Weights of a small audio captioner: encoder arch crnn, soap at rate 0.0015.
Rows from block 3 of the audio encoder, named by matrix and row number. Each number is 128 + 32 x the weight over its row's rms, rounded and kept within 0 to 255. All counts start at 0. Numbers have three digits each. After the name is the row's rms in percent of the matrix's.
# weight_hh_l0_reverse: GRU recurrent weights, backward direction (gates r, z, n stacked) (encoder.rnn.0.rnn.weight_hh_l0_reverse, 384x128), inputs 0-127
weight_hh_l0_reverse.164 103:138128126136128122128223067126137162129132087165128127110130000129122131133107134127077193158124126127134126121115123126130144134146156149131124124153160128126145139139117210131155133154108123130153129117126131184099145228208109128096168144153128099117127118136129120160133193118153133125108114153046138128061038128131106098162147139135125127131090125110129127091160087177129177133185
weight_hh_l0_reverse.165 087:140130129142120132128112123126185239101158127128155137136001144123106091224103177130129129122124110131127128125186128205125169141163123138127126125099082134129124138187100123130167176173105131150137205120128123113077150187124130130107201147129114118093129218171131131137128130124128112147113126179142130078118121145133121136128161126129144130107128124122117126072083112113137143133225
weight_hh_l0_reverse.166 085:127203125128140140127127128106080106116126178125111133179128185129126056117147104123180132066134114014128097127148205131102128223130100107072110157081128131136076118144110125178123079116126177128128126107128111125127129128114159123127120144071071132125156084072129120128129076081171091162095128129171119127129128136117122174141133127230129129096125140129128082127077179110126176130150
weight_hh_l0_reverse.167 067:255123128144110088126156040131139129131126128130154122102128090152128128128122131121124156148083128117134085121126118128094155129121128130106007148111163130130129090128097127153155131151105125152128139112141129142126135157130123115127126128128113116123099088138125130225127209106127132117119108137075145155055120134128132121186157156161166120130118008097126149051145095178142134131118
weight_hh_l0_reverse.168 199:166056158178135118055122130187129142138103099130142131141105125128085134145061183106057126134146079166143129131127127128084129107143101152125140110096100143125110160188148167129132121127127108125185201187152100126125127150130053111134175091144132051127151109195170090144137143152113150124074128173145126118130104131129058114111128101125150133135071126054021128120132127128127122182123
weight_hh_l0_reverse.169 257:127151130123115138173062132113090115085141135093128129144149131113139071121154107144175104120131154107128112106166149107128148127133067109115103170134128155093107103067080034143134116119102138128112130128125128129184072046119203127131105126102112177135129113102157128071107108117089107124144130000151130112125160154135152139117082113151131149084182123152191134161124162069142124052099
weight_hh_l0_reverse.170 124:138099149153149124087130081102161155122128073155151208130113132130151130128122148127112116127128102150127128129123139125126176046216139191225155116114117134137131140141149117118131135138086146137095129104182177125161153126123154071119225137122134110124127151129131130145236204128168130189121121162135193072155194143156131098118130130127120166118121132157059124093152121140081126128122
weight_hh_l0_reverse.171 139:157187130152119127129084128099126109078140128065125130165127156126117096126118118102150065065121155102077129133126154088129167127148072133097074172101087128107108126144092039182137147123117201129129151069129112100147132114050213128085173122108054178123134130097114213112140125116134111190156127118185119125153148119123149199166128125134132133128120131131128124127069172089126108108114
weight_hh_l0_reverse.172 211:225124134147123074125144099130222139122197144139156119121070118128128139163127159100111142140079127128104144123128116130129192127129155132155103150114109126095142135129072128128128255181126130123128189037127120127130159142098143129104138174129122128129035167146127182150119151132126144117129116126103163121128127129095163116183132189090130111187128127150130139075124059140116118093148
weight_hh_l0_reverse.173 086:125099127069201142140246112127130125134169116141133130118134064123131133127145129120124185155082114192129167128127128124166127127147126149147160127140125147102165126128082200017124143134129091126131130124128121210129124122129122128118127162218142134128126128127150131130127131130130133112126107100029160098051140138128118095142070153113080141132124133131160121125128023129125143070147
weight_hh_l0_reverse.174 104:129137105123074126127128151126129130094128185104129062126129124128140134111113130129125135144117150103153036101234117113073119138102132132033079179130129117081062113123099110165156134139095139126128172128064128106139127106124165148124127126112095125099126128130115129129093130075119123136128108114128130129098072127059150241122129183128144077023185126085189143126127126128138128140139
weight_hh_l0_reverse.175 094:128184128137000126125117122115123111110116175119145128129132160128117087116105121144136086128118182051044121113143134092118220129128081109123106150128131162127125128128105000142128117148075219135091173109121132115186123118154150136126129134127116133125136109122130128083127126117160110185140142092137134129133150145154147151129165095155145125072135125178127140120126136093109097118126
weight_hh_l0_reverse.176 119:130070130130148129102126107131128255096129128123210170100126104119079127202133163186127131143127124138151125130130063136093162132128118143127127038130127141156147129144119121128175127129084128129125110127146199138129131200123090129104140188229111109139128127123149124161127188128128155118076128129022156107116130131132097114128141128096180187127113098127126122103133076137134138123132
weight_hh_l0_reverse.177 094:181132131142088092125128092128154197128145128175110131067112095124137157159124189128127147166104135116091140131144087100092130159131204165159130129176132074143124126141096164128219145128104185137123200098130146129150125159128132126091187163152071109094163168148120135203128165087105166135067161136074129121101128121129192128124136134173164110104129121137121129040101092161147149120198
weight_hh_l0_reverse.178 051:128128210171114122128065131130162131073130132127187132058130128117116137129080170118127132124129212201125191197127090117140162105122172232199115136146098127125213131085148107133149114133129129126060131096120121093128120097125161141123146128134131144121125171124136127169117128122129125127128132123127165113126179139129128081154128000102123128146126119196131132126119131126135127107133
weight_hh_l0_reverse.179 154:132119132193129101113147121125184153128146098147128166121107073128128156166126186114097129133126125174117242175102072122140145123149153231177156130141127127128202133103067126096144223130126131131114132081151133158125131138120132122126150128157118119126129186124120178141119165143129169132139187159074149082105163114104140120133114133129128135232091116159091119059112090163117117105134
weight_hh_l0_reverse.180 123:164104131151105124126129075141163140107133108164146128116125062129123128136112188088050132140126119128126127180133059135118157130125167255139123130128128127122151127128075128128169174151125130144123188113129127128148125171135127128130169203124119085098125154147130127178129236118122153127103122146091171090114128141129119098133133137129135104173063103128116128009128060191128130127144
weight_hh_l0_reverse.181 112:120129198141132043107129188123135126151122116124126103191097127108144161118128150139054130138174114133146120087160132124098079066157128139128177131127124085163096111097196151131126060104122128121129116193088160106210119129186133127102133024146162118124140140201146076100148045153141130151069138127167128118128128090120130135067073081150124155104150147124131115133130152128123133133128
weight_hh_l0_reverse.182 058:135151126135137128130123134125128070064166162047127165151122178152137077110129111119170058085101126083088134209132153066159173130138065126128098151113118140125126143102105028130119159129128142119128128089145118224172139123106163127126113149114059157128169134045107205119150120138126125134191125119152121120139234140128132156145127137121118120131120133161125117131107130122104096106105
weight_hh_l0_reverse.183 134:161153126125131121132095143130128127109135185103039109145127157176127074125151095124221120117095173059085121115127138129130129169127127100103117168124128064126093113130127088148140135117116178134145134060122127101119132140059190132121127128127000180098122121131109189154125128074128096129138128127134094147143127109014163145155149202122129089132128118126167140117079133128146128127138
weight_hh_l0_reverse.184 138:146128128128119128127129094113181172137129117129173127045124077094134179220112249122103134147138124136129126171126083123126177103127173176202131126184126132135201184118128133099129158162131125130074127130120152161157164134146122128126155129141123085153126129128131124206122127136128133118089128145046204129142133127161128079112120100143129162130129094168095109104127063185128128100179
weight_hh_l0_reverse.185 146:142009148167189092121126125126142246124128082124134140138118112124131129209161201118071127128130109215132129146130128127127161128161125191135138122127100144115132132133118177085174131130121121119193195126128128144130130127096128073154167134129122105140129203126205131179114135136116199122064130144114143069122129109117128128128126129127127132144111065075127126096126097141121128128130
weight_hh_l0_reverse.186 113:152123129129129122057131114129161189124129190129129172084105119146095129187146187129124153144123125131092180134121100176128255152112131136130128124133128108158137133174120130088142162132128141127128185089192138131095140148106128094133128130186051108131123142128128129168103139129128138125124226138114133040064157116123155125124168139129148128139127124128120153093044093140128129128196
weight_hh_l0_reverse.187 102:175125130154140131064119132215125129109110127123144183134118186113047128191120151107128119098137026139137193154086144198132183129128079129125126102034122142161123133142125132140115127129128128112121131129200124128129136122103061101134134121126115017182130126152130114120131129167129126144095203128140136126133207125129107136106182104120150154167090125117065132127124148111110117129127
weight_hh_l0_reverse.188 102:084127091082128188148135113128104111134141119152127153127176123144138152061085106128128129128085127131132132127113148104195060107140132120135166128135147185033139156124125129130110195245127057137100128132131086129117120052132105147138118124126134180118112160130114196132129186120104085126224068099128127147119149135110100122151118130049044132136127132124127137147162127133127130133093
weight_hh_l0_reverse.189 123:103156117134095144161064129125066049107122152110131131130172143116127106114127115100140118095134126082132128172143132120127138126123077102098088173129132189119128125093109066131095104126131127128115128147129065128135104000136126138137029124101128128166135088101140121093052068150104118129136143065129126125126133156187114139117101043141157141101155129135127126163082153074128122078127
weight_hh_l0_reverse.190 116:127069115130129130090143131104153194127089124125128180181128125178134130142133175181119110172129157166128222109108119098129126125149133161220146103127156136142129129049130117130126255131096129101123133132112177127127098144064128129139214130225125152122134208119127136136162155081135132129130132118129133127137130075112152113129110122130142173129106131131127127090152134125124097159075
weight_hh_l0_reverse.191 056:164112210173255125166085128125172125116124130072128101109119136129130161176128127123130092141139131163117085145122116135133147076113146134135128136131073089128136141142133126121132070125182130138118117138119166130112150128101138114134126160129134119160055128133225119144109130144092129089049121150113142152182130130135133074180128096094159135217130065227124147118157118135156137127082
weight_hh_l0_reverse.192 147:193129186128128070096155091122175141129154160172070128097094123154113127159149152126130214141123117136081132134127109164128166138123162130153123129129129060141132126150122133115158158129125153184128156071204132128060144168118129111129124093138113102092128140130128129228127159081126134135113157215120128087065138125123159128128171171128129128127131123134107142029119086193109139140208
weight_hh_l0_reverse.193 112:175153158163154152147069098094020128093148102118130147130131097122127070119125123125165084082136154128114122152147136120128186118165125164092088159154094139100129097148035073129206096051073142153222158130130125125151108101132156125120149125104079124124180067091199125135112129131095124132126124118127127081114126136159123127137130056197125144089124125127111131091093136117164134111129
weight_hh_l0_reverse.194 057:147136128127117102131125132215124121129167126129030119126128136119129128133117124096131204128086128120127115125144128128126118170129129131115129161099127126119032130127121124134129138145123165115125129123122099128128125098128161109120124098124120128124134111156105128124125096126127117145129129116132206129000125130124077141114124146128142109107143060125138131130044134127136137035255
weight_hh_l0_reverse.195 155:184051123111128128122139111185158215135126143174080104125097127128070130245158136126115132134122117145114189122109121154130128158074128129133130059123062061173111131164150176126153138126169130117167175145154126130103129166098082113128130097192131116126127128231126128134127134126108128126071196130126068145128122084107169117128212130127142125131126133103128127137104089108130122136139
weight_hh_l0_reverse.196 078:163113129135128099123134129127194191128150128174072120134077127129125120233204133141128130133126130130044138113129122152172128148129128130181132078046129123141126173113127131096136255185131176129145227126128134129128098155107126123193130130171130128128134137183126136136165128071124128098131147116127120136159102128104161129123124130070128112126131131148139133128111121084119129125165
weight_hh_l0_reverse.197 078:130093185147132107127129135128198132125112141128213130108129107111123144157148178129050129156194131140129142133144126128123193134118128153132126109103129130134136131135129174127101134180132112016098155128133133127128131132115114110147126180143154068137097144132179049132128127181133198045073143134120179062134133136126050073129124097104131136138115126162102143112128078110060127102197
weight_hh_l0_reverse.198 089:132140109095128110129131133125132134128136171075144130042151046094129129183124133128136139198131137127124128132095101126133177152130130146140130133145207127189173135118129127120128128155135135120012113086149188232123174136128140129126125142203098098148125138102097137127129125127131126132132164133033142127103177093145125130115134149132148130137099027160139125046128127177128131095139
weight_hh_l0_reverse.199 127:146128124126113143142112125126131078080140134130190142128153148138141130030104113137127084124089128129128133128094138114142137052135104126151130140128128141117136117073072000147107139132130128165083108128125135131194122075126138127129127134119137177132079148125116157113165185132126129127197093071144172129147167174164128116198107123129127133128133130168117193133208128126114059125034
weight_hh_l0_reverse.200 084:148127130129132121130118125112135131086139179129117132125128127144119124176159129128146085103117164136068179210116106128140214182112110148134128122129127151131138129131083041127131220135135151127125144050174131131124115094059141117170121134133084134132127133103117189132127133128159124127159239129119127128131186117097138123138132128128129104164123125136127133088066130120018124020129
weight_hh_l0_reverse.201 229:158131139134142114106139081111180204120124133113135141115091102156126128219131203105132125127126126174128167168086105127104192125129128201140129121133125107177161126136112118126147127082123192131119113121213165141129158145113130090102174127160066099143131140107124137205160127142196151151107147198050152100105181075130170116129181119176148145131096119118116117047105117162126128126139
weight_hh_l0_reverse.202 169:170129133161128111127125129129117126094097160104129146128133130127087099127131140136167133143112128108129119109170131141069217158131025125090060169124138134112062092133047043207137128130022128129124165089152128138128080088115153107137119150128056128128121104126130127128122158094126097114122167079158141094090165129114131146128126122181208127087141097095141189101126170119129140122128
weight_hh_l0_reverse.203 185:076113126105129130128147125096119201120130028128130137128128121128129127128111129204093161212127130128146081088128121126132080119161183128158173112190207107123139126126149127128167065128097128162128111126117188128130129198193138132123155161133172128070135141106128126142132211088129129134127111127127130107116120128149113127107099143135129130107131122130128128109236126238141167185119
weight_hh_l0_reverse.204 101:170140127216126128128115056127129156128151108133127170127110128123132109126127134117129069123087129127098127173141128079121159124161142129140128147129106125115128135152123118127150212129078168147191198102151115113142142151123148135109235128121060128111205133129121171144191166125127128211128176174133119132144126130128162128125200139207124102120067127089094121027113120136130117118134
weight_hh_l0_reverse.205 058:214132125130118124129180086127200141126138185139127123120122119143124124173199157123130139128091135112097133124128147169126224177133128140150081129118105092169127112138092099133138139127085144127130151067138126142143122143128133113116155183132087132114104121129171137189141144107254129103067128118112129094096158137138154115159197137131118142080122124139135131075111115127123172114255
weight_hh_l0_reverse.206 114:132118119129129112128156128129128134124140218126080139117118123213125124203228137134151144136119135129095200128106106161129155164068130179129113124131159122246164080051098130091098129115134142123120129134150131150106118143090125041238045123173126125179125130128127127180093099127123161116129159129086117132129126122127160129114134130133138130131122126127130128125103089154090107113119
weight_hh_l0_reverse.207 119:093134120117149130128084235093130072092067175038149131156129153130178131125127126129133125102191118135225127129154169129040115120121125123077132202118108134126128076054149119144119096084147117117104075128075127088128136080109125116106115158052115155137128160041108114125125061149126123170112121129181137121133150115078117162124124128126129144129129141114131118129126176124123129140124
weight_hh_l0_reverse.208 123:134097165183090125124128067143134120136135120255102159101085128131125129121127132111102138119126091120073132153127118139194130078120146113203128129151128128129155139127137134080158118130134151232128150128149102119127121110191125135131128110117164095128121107167144118136123137135127133136128119133128129115131106208215136080170128096183078153134128130245076129127128116129125124128158
weight_hh_l0_reverse.209 181:022119119127153149129151133133122107116083133099148131127133108091154160110129131132128154128207117153255117129128144112084119124117129141116128126128122134130128130080152137131128080130134074081121000191102143160135145116122112126128105179117178126145126134113189070115128121131113129128100081119133187120128135128123066123093091116127133205097149135083128072138162145141128167128123
weight_hh_l0_reverse.210 199:117110135169107136121118128133133128129075128110182110111130126129128141128115138132110128172190128099167024119139122127042158114079128129064067123127129175140128157128149132134122043135128084128127122152097127123128128132194118130131103127128163057166075082141238030137119113169109143074067109146128159132132095177172095105127128047127165140105158128118123129128142122128127127149106
weight_hh_l0_reverse.211 154:160081211136129059048129135127175163137087127128128137130097129127102168224129207132120128183131122168130180143125030133125167086129127191157177088129129113153130131127147128121119163125127126119066134132144220142126127125127128097153129109204087102166134146164127128184134120136134169125125182135128161101124211089129134129101118123132163130129126132127113144116126119180070128153128
weight_hh_l0_reverse.212 225:157152135131082136171061120135138112086157137147119131091127145114123118122125126137165126107084162095078142130154126125189145121127102091161082180182128096104123125075127026125141139135122175161064137121138139113151122016140168160118121124133115149119104126137124132108124128116125086166161143031130181136128156166172167129123107132137128147084206121217170151153109134092154123057132
weight_hh_l0_reverse.213 095:134082146128153128121125148249125129137154118145119192129111129126058119144163147127128128126132103204109220178094126182197118125128113135176179086134126126147131113085128139093122126094150146130127130144207133147128126129097127079144128110160118123128173137157128145127128128141092144128139225128129119128128247093130148144046070107145126147203117118143104126129127121127124101112130
weight_hh_l0_reverse.214 161:128128116136021106128133097110142127149126128169124094129148126152177147076116122128118122135075155072053097061182132112116128102135133129115081129127149151104112132113129128149097130172111106151159150137105092124130054128244127152148116105126155139126069098198128128126134132093141128091132049123130129190131006208143127114154127122094104083115156144133131141130139129127127128158094