From a checkpoint of a small audio captioner.
Training: soap at rate 0.0015, batches of 48.
Rows from block 5 of the audio encoder, named by matrix and row number. Each number is 500 + 25 x the weight over its row's rms, rounded and kept within 0 to 999. All counts start at 0. Numbers have three digits each. After the name is the row's rms in percent of the matrix's.
# weight_ih_l0: GRU input weights (gates r, z, n stacked) (encoder.rnn.2.rnn.weight_ih_l0, 384x256), inputs 156-207
weight_ih_l0.87 133:502498500498538499464494533558525502464503499521528498491445504500450511474516445493459486515500489455499506502517494490510443439486504540488504487492509490
weight_ih_l0.88 054:505488500501499506487579497502493499477503503519489500504501492504508504524482453453501503490501527490552484498497484498466516503503501496510499501504501474
weight_ih_l0.89 062:507474498502434500503493500499503475500480541532470500489504504500483488500502510473497495495487491499498500505503553494548499507499501506519490472499503500
weight_ih_l0.90 065:501544488548500497505438495498496496500493531497514499497532501504511504533538521500500514499509459502479495524475480415498503512497468462504486501522501501
weight_ih_l0.91 074:496500438473500476500511503510497495502498498503512531496500498496496500492499496489508496417553506515537498500497504492500506487496501475515507505498526500
weight_ih_l0.92 093:500506514501488425499498517466497500537493457501501496472500500503497494499579534516507508507503453490501499499515523527587486500505502531506492515500523500
weight_ih_l0.93 059:525475500506506517469489515502509505514500468501519499494501529505492501418494503511460455612500498501482497530500488498514518504519520496514498499494529502
weight_ih_l0.94 060:509499499487497501466612486503500500505499498515479499513487506500516500501500497414499451492501512447500504499548406501465501499501505500503565502506498400
weight_ih_l0.95 113:509498514509425542498495501507504584498525495509459495540497535536500491498439509497489486518500505455506503504495501522498536438568502504504507500485501487
weight_ih_l0.96 058:515542600568511500509501500635497500499509511602509506497499502505502509502492525543491494500498501502518500505489503493484578515492484503507496496500490499
weight_ih_l0.97 082:511501508498498479483543500500501491505500499501502502496497477498569500514508432452500499500502514506499506513498468432500500498500501496500501484501501513
weight_ih_l0.98 116:504561498506522447528474495507462500501477457499526506496509500504521467436521501508499501495504473517499528507501503499499492501492500499503542522499497505
weight_ih_l0.99 079:511508499504525532492491481530497477495506503466514483505509500486500492504498523538495520501507502537465500491501498532499525499501486481520481504497504516
weight_ih_l0.100 092:544490500491508541492501509554523511503537488505504499498420532500513480495476507480476399519494505502503531505501458488485494467500512495476567494494502468
weight_ih_l0.101 049:499497480447500499503507570487525472478499510498488500497497492497500501500509527513500404497520497495496504519501466471503530501536500493493495501498547501
weight_ih_l0.102 070:505500512510500521500533486480506506504523511547503453486501488506503492524513531526503514502496495489480483494528424519501636498502435459491497504500494510
weight_ih_l0.103 042:530497494500500502491515497504495491498502499504490500493492496500511502499498496405497502499506502487499502495508496490451510523503501474504508506514483502
weight_ih_l0.104 079:503530502496397500512421496499500505507499455497531503492504502507475504470503690530499487490440467501487499562431500499509570502498498550500498490493500501
weight_ih_l0.105 070:492549490498591446501502466499483500490500500498502504501502470496514467500500502563489502496516500513502519499485541501496499493491443486509527514497484561
weight_ih_l0.106 101:500493497458574495463499509503501503500502500507498501500473497500498515499485496489498422499497537499472545499550498499501447502503502500498596498529522501
weight_ih_l0.107 105:476498500499494499568496487487458525508502503500500500487531500501512500501522510531512553502468494508497487498503505512497522500472474501501491500499423498
weight_ih_l0.108 100:503502496501440511498500497500503499500502513500496504504500518493552501513493467452502500503482519500500501520499491489494499503502499479533500490501499482
weight_ih_l0.109 125:468497483485616460499501567464520469495506499501515502481481471468515500506595500551501498506498507500506513500500504501500500481461502502450501466486504513
weight_ih_l0.110 062:505493409507598499502511498500502471500488500505500542496501497452503500501501489499483506499510550622522498493514548435470498504451499493499502502507496503
weight_ih_l0.111 068:496476500501501499498500511476511499555501504504519504498502487482454500503505502494503502505509498619496497484500493500503527500496523492466501500497537503
weight_ih_l0.112 079:507517511497479564495498479514536461500513501558501497499495507502479498491484583488526500502468542498453469500527499493513512496520500503511513501469530484
weight_ih_l0.113 058:503484483481500501495500510503504496430499501511514503499471497499499498501499496479498479499503511502500507548500500440443498503502523501499586491510516496
weight_ih_l0.114 061:498474466445501500495502502500489501552478484503500690501502489495500502484490498477480500485501517534502504502502520501528514508496526500491503497500526501
weight_ih_l0.115 081:499493498603433537477514505503500482511522505499491482540500502500509502515498506504498501515499500498498485500499473504503534516529498470501465543510502505
weight_ih_l0.116 067:515475504637474499502497498500501488482557501503452487497502504493513501515487511500463500528497508503500495495502478504443574516507496498516493505500498500
weight_ih_l0.117 103:521501516506496508545501479509504514502506488538540581428477505511495456455499499500478502516496495501498460499503499503515498500539505501495513501498507502
weight_ih_l0.118 122:500503487471462498513435493501474515498445496472501499505501506523499500497500508462535498496499495497496508502488500502469504512497500503518527541505500499
weight_ih_l0.119 107:515498502468477500496502501500487497599500478500499463535495498530501538498505494500495500412500501499498574513517501504499481511501537500497502504517499500
weight_ih_l0.120 070:471461499476503501491500503467501513490521497518482528500493498463514437510493495496508499512507552489504500496559506499501500499516503513501502503526497495
weight_ih_l0.121 072:498505490500501500520500501500465502494499499493501507490494514512511504472462497508499477503501495563560500503493491493501496498499494472511527501505495498
weight_ih_l0.122 114:503547521515505604497500473518499505499533541501486496499500511504501481486493511501499526505484503472496502479501499499507520486505495489505504502499493493
weight_ih_l0.123 053:519502481450503519498503500615495506475517493486485501508482497505457465488415507454500441489498495510506542532463499499499503498497511501496509485489520500
weight_ih_l0.124 110:499493493516451517474477508488511473452500477499501489521479554475496487500488537523500512561508502504494494477471530495525512488532508560501503523495541487
weight_ih_l0.125 092:500467482499500530475502497513499541502500507488501505521499506512492525500409500498513468524493534573508502495481499488502503505620538500498502490523501469
weight_ih_l0.126 066:541552491504465522499501452504500492525498501499498502514502503535491531492504514508501521531502481511477496491479437507503530497503492496499502510501485494
weight_ih_l0.127 109:590514498522500569538490501522507502482506502494485500502496524585567524500486499508455500536473540499501464489498501498488505534507492500506500488586446501
weight_ih_l0.128 103:505473500496494492502535499443522495569477485536531507560497464499503491498581487504491499474500502501520505524518515467477495509498540561491518500503505502
weight_ih_l0.129 087:527499555514496508499497488500565500508503495572489498499499512501501496499491499499492504502429503487472490495501499505504563535507500499505499505501482505
weight_ih_l0.130 106:509497500506505484498500512433498484491526486490500490417487501478503497511500503464501489503536530517499504507511508488501492512499503499519463501503527589
weight_ih_l0.131 099:498500496496507440508485494441492503463494497504512467407499500499499502512582498498491497500507497508484452500526500478506499481475499523504497502496513426
weight_ih_l0.132 140:460513453500574500483534536500491501507471529580516503505512500502482503534504492499512507500538504460504498481512499500496518409500474479504499500475546482
weight_ih_l0.133 117:495501489496484495550500483478507465468495506500500507496494505477596506510505531499513471501506505466497474506499497449494523502500469505533501500511501499
weight_ih_l0.134 130:502504483509504511500502495573528510426531490499490495499430545514500516476451495504499471545501511500502505495478499498492503499532478494511511528505489441
weight_ih_l0.135 093:508541503519496499471503498589499526517524500557492489490498500552460511487451416530500538501468505503498505499522500507509466505502499498531498504509466499
weight_ih_l0.136 100:498501487568516498510541529503500496498496543500491503502511513506516518500469444479474482528528511539503502479499478502497499507508485403500490500534490503
weight_ih_l0.137 122:502507500513502494523462499503493521496500488511503497478512528502493495484501633531501475492496478502511500546507502504515522496500494504512449499482498504
weight_ih_l0.138 103:501500531492525501505503499454498535500513500502483482500497498539500488491532496622502476507495479490518573510502496501502500491520486492500531500510496493
weight_ih_l0.139 184:490531510496502507511499479502500525518511502499501502497509500500523502538498500506506498489370500487498486505506500502499502509476495499501483418491407498
weight_ih_l0.140 133:504516422504507500545499499537504485500502472484501496495439573460500501393526507510435468503501426482499534494498511490484476493477496502509508516506489513
weight_ih_l0.141 135:444503471495518498537495496501493511497500485523508515495503501490542558500501501499513474442488532497498500527500509500417501495491483497500500449494496502
weight_ih_l0.142 070:495497445506502490406501523501498512482503544490495499501478499500446501520498495508520473515509530504520493490501493497430507502506489490503468488502501492
weight_ih_l0.143 096:438501435490504498508497503547495499489498493465486519516523499495568578500440502501510481498503501517514519504479491550452500495497471431505485493503500491
weight_ih_l0.144 078:472535510503504486501509507493500500499497498500561515501542499452536504500553528535500502492508499500501498495498498510482504455476487491501500506503506515
weight_ih_l0.145 108:489483490498501457500504508510504511423518503525467491508494497534499472501499438492503425499502498490533514502493475509463498493523500445497500491500505500
weight_ih_l0.146 090:505538506533499530505517489501426535581502513507500498511548499551521509497500500530500512491498494487502497501502489511500516504500499419500498500518483501
weight_ih_l0.147 119:494500501503497464501543499467491491502488526475506500502501458500500476547529504533512544493506497448535493409501503498504489507457509524490499510462498499
weight_ih_l0.148 101:489498500539492507490505504515493460509501426503564496503499501485451500473491525504489497505499466501501501495481500510482499486502495499501435530484513487
weight_ih_l0.149 089:524573512477506501508468494508513531456518489491504476463456528501447500491500487500499494500499499481505497487556499484504486472500528503500600501500484507
weight_ih_l0.150 081:484495526498520477485509507499540494400553491500499465495474493475496498501501498499486489494556502499513558492504500506430501484510499494474522531492508510
weight_ih_l0.151 103:506501493504499499500498497501502502446503562492358483499500500500501497532500501500517496501506510453509503492499495500500500517503491501520490500496499484
weight_ih_l0.152 114:504534499505472491547497466478491499494501497497495467431498503501507496518504501492521493502472490498498409505498499488500526552487466501519500498499499505
weight_ih_l0.153 091:497510501501501498476499500497499499498526477493492467501459500508484500471503504516501500509504479478503592493504487494516484494500501500502531518500500495
weight_ih_l0.154 080:500501499501498500505500501505514498487496510526504512499525500518466541505490443446518515496500499507500499489547501497496500508509517501503499484504501512
weight_ih_l0.155 073:501456507485500497489500489500484581519504489517491465506497513516538536488500499478494474513497582480497508508540496499501492498499498500520508501541489428
weight_ih_l0.156 097:497500520445501507486499496527491507500498494463474507497482498510510496437426500477512470530500501526511511506500501492490522478542507496499573499503464496
weight_ih_l0.157 109:508450513486496518472512528503506501514497504499495496525499500510475504497433501514505499553516502510505505473504499500521484493566500499497499500497539460
weight_ih_l0.158 084:493498458480506528496519497500512498510500517535517531505537492501501584500460499496583499496500527503494492480502496501434500498503480465497507500522501508
weight_ih_l0.159 137:539495490499501504497541508506501500501499527501500503501497507500528503498499493497486481558515500497502506502505429494497504494500501452514511497504480493
weight_ih_l0.160 109:455506493511516495501497498524497515499507500498504499499502514492488525503477512510514515473494503516582492501497507501470506501479474505502492492498497491
weight_ih_l0.161 117:524520512507501495510497486496488498500496501435503498520519500521509498501516502501489500503501496546499507501435496498499490606495496465499502529581498500
weight_ih_l0.162 106:501512523533499499503493502503503482493517498501471501499485499500515449500499509501498501513493439454468500500500430515501505501509499499496501499498493496
weight_ih_l0.163 078:504506496507518506500509502500509500509492536523526507522524499502498503500503500499488523536522501497500472470499501493499500429501500499489534500496507436
weight_ih_l0.164 101:499508498500511472510534502480411502521495497487493507501505476500504502499520436527494557488550489470531506490522503518498505501486435500483499605503500506
weight_ih_l0.165 156:552504507502497501488505497500500500489546495501450442495439496522499502485520472502492465521497460497500554504484458500490501503501501504497506501499500489
weight_ih_l0.166 094:515502502477584497486497486505500509462560502485474495500451501510511506500475494539437463562499553498499501472487505486504474502536492493511555501512480464
weight_ih_l0.167 133:508507513498512431459522502424487441487493501498524494498505473499502473516558485500508514499520508514519499500510548456504490519484507547504502510497518497
weight_ih_l0.168 165:489500500532527517496501511500503504500500507499505497504502500509494573492500547573491506545542499495468457428500499499517494473504460498493499546504513500
weight_ih_l0.169 091:501500496486476499511506498566521501485501483500526499487490545499492492439405492420498472497499498509509502505499500499495491499517522502503524500497495486
weight_ih_l0.170 105:499481492497507500485518501513500501496504500552498501524500503494505523508497486466494497502508535501507557498500501493472500500499500487511496475537499499
weight_ih_l0.171 130:497509442489529512501500504546500545479499518494496498499500531510513528487468499500501490535509529502499496493484501473498479480517476470551514503551494449
weight_ih_l0.172 087:516498499620495500497500496534510499460510498509464465499455501503486523495529507499496534490498502468505511455510503500507492502498498523505479503472500506
weight_ih_l0.173 095:501491439501487509502502478513586519488504502503497502498496500501495533500436524494551503501504578490499481476500486499496499508510485484505488497506503418
weight_ih_l0.174 107:482500488480507476497520499501498501483500475505510500469499495461509491500499500539497444499517504504502500498515504506478531488466455464514510526484498553
weight_ih_l0.175 118:498500496500475500503463457517506501474501502510460469493499501499492489508501505499618533504500502496491481499509529496508517478506480501597499498472521496
weight_ih_l0.176 163:490475500524494501456503501501503448504500491501482473501500499414484498499481533498480505561532508542498500475500511501518490499501504512499468552494529472
weight_ih_l0.177 116:497496503500507505484541500501496502502517501500491501501505500507500467499464385478500498503507516503503505464497499557480498507510485406499498524500493542
weight_ih_l0.178 085:480499445493569491500499500530499489474501501519491488497509498490499547503500488466500501476506520507436527499536506500439481491481477480525486502510502505
weight_ih_l0.179 118:501486501532502501492502423499504502496534534492401492500497485502503499531500503486501539507501534490496459461502501501530493501501494456498485504500499498
weight_ih_l0.180 137:531528503517503517517491446510495552461500518496421485488514514513517503504469527509500500511497547504499497473499500498513500501501448480506494501505459498
weight_ih_l0.181 105:496456503515499465465508504476496482544495506503502503487501470460505501518561527504502531501502474463503498477539501499503498504463500523475500500444496499
weight_ih_l0.182 105:502499522496499502504500459500505500517530528493488500520500498509531546574496495484534497515482498441499475470489474502497495574500507501452497499512470502
weight_ih_l0.183 129:505500480468522480447499522491498500505478504492505509500474475501500500491519442503484477521538508504515548518500500467501457495494524534498532500522513497
weight_ih_l0.184 114:492506482507476547501464502498513496462487502501501500506500535499498501498497562553511502550503501505501500504460500448500543448512474504556504500500571501
weight_ih_l0.185 128:497512501494499500510481500504500491494506467448534500495499501558493500465543497501501488493502476508499500500476496502495496499499497483492475516515518507
weight_ih_l0.186 147:500501497513464492544500500504500488484500485500501500476476541467608494499491473480477408498494492496519500578500499497494499494490517500539511487488476507
weight_ih_l0.187 117:491490460495498455486503500497490467523496437516507497449506499496504527501594505501488477499498498507447465536550488498480506504479496505539475516502510485
weight_ih_l0.188 152:517518509501500499518500495508426538499500510468504503494504503567503503500492483529498501498457496512537498475501497537500500539495491497498496501518397515
weight_ih_l0.189 104:499413437486503491464502500514501488499501499519505506494494501498470519501479493498500500499543517507502499500558500499500499498507500493501496499503499504
weight_ih_l0.190 095:501522501524503500517501503502481507501487520505502517505536494539496502503502501534534507451449479501499507500502491585453595503498499482487491420499468530
weight_ih_l0.191 082:527564534499515484495501500503485538489503497538541486489486542559501492450497493500498491502512505509509503499509500493500500461501500498551571539507497459
weight_ih_l0.192 134:458465469484532523501503501570522510490503484504502501477502545497499517475430490500517478513504526524516498458493497496496434464503494491504541516500503456
weight_ih_l0.193 106:485506505496501537501493470539500502501515480498526496493495506516493503497501524502535501492452499493480415499498499503498504508500472497499476502501500506
weight_ih_l0.194 130:481582504519526501520504474516499501512496506493507516507562494502500500500506535532500577452494496492500489491492500550496510501453435468465495499493457517
weight_ih_l0.195 074:500511566557410497515485501499509452498498499497447498494498501499500481500505489548498508506501449504481478497453500520511499500488500498501501528477497525
weight_ih_l0.196 129:490503472512505497509461496495498499503494531498499509500504498471531498501515549539501515503504499471498493500501500488502527464497493559498493500500500495
weight_ih_l0.197 126:503505461501490516504502504518563530489496501500492506475506507500477519496449511496526508497531504506501487456563514499488524477507459489524505503496523500
weight_ih_l0.198 155:485520443494536519499494507509507507520460503499520624541550499501477503478497527542485521502504501508497502467473528497501502473519477521498499499501550488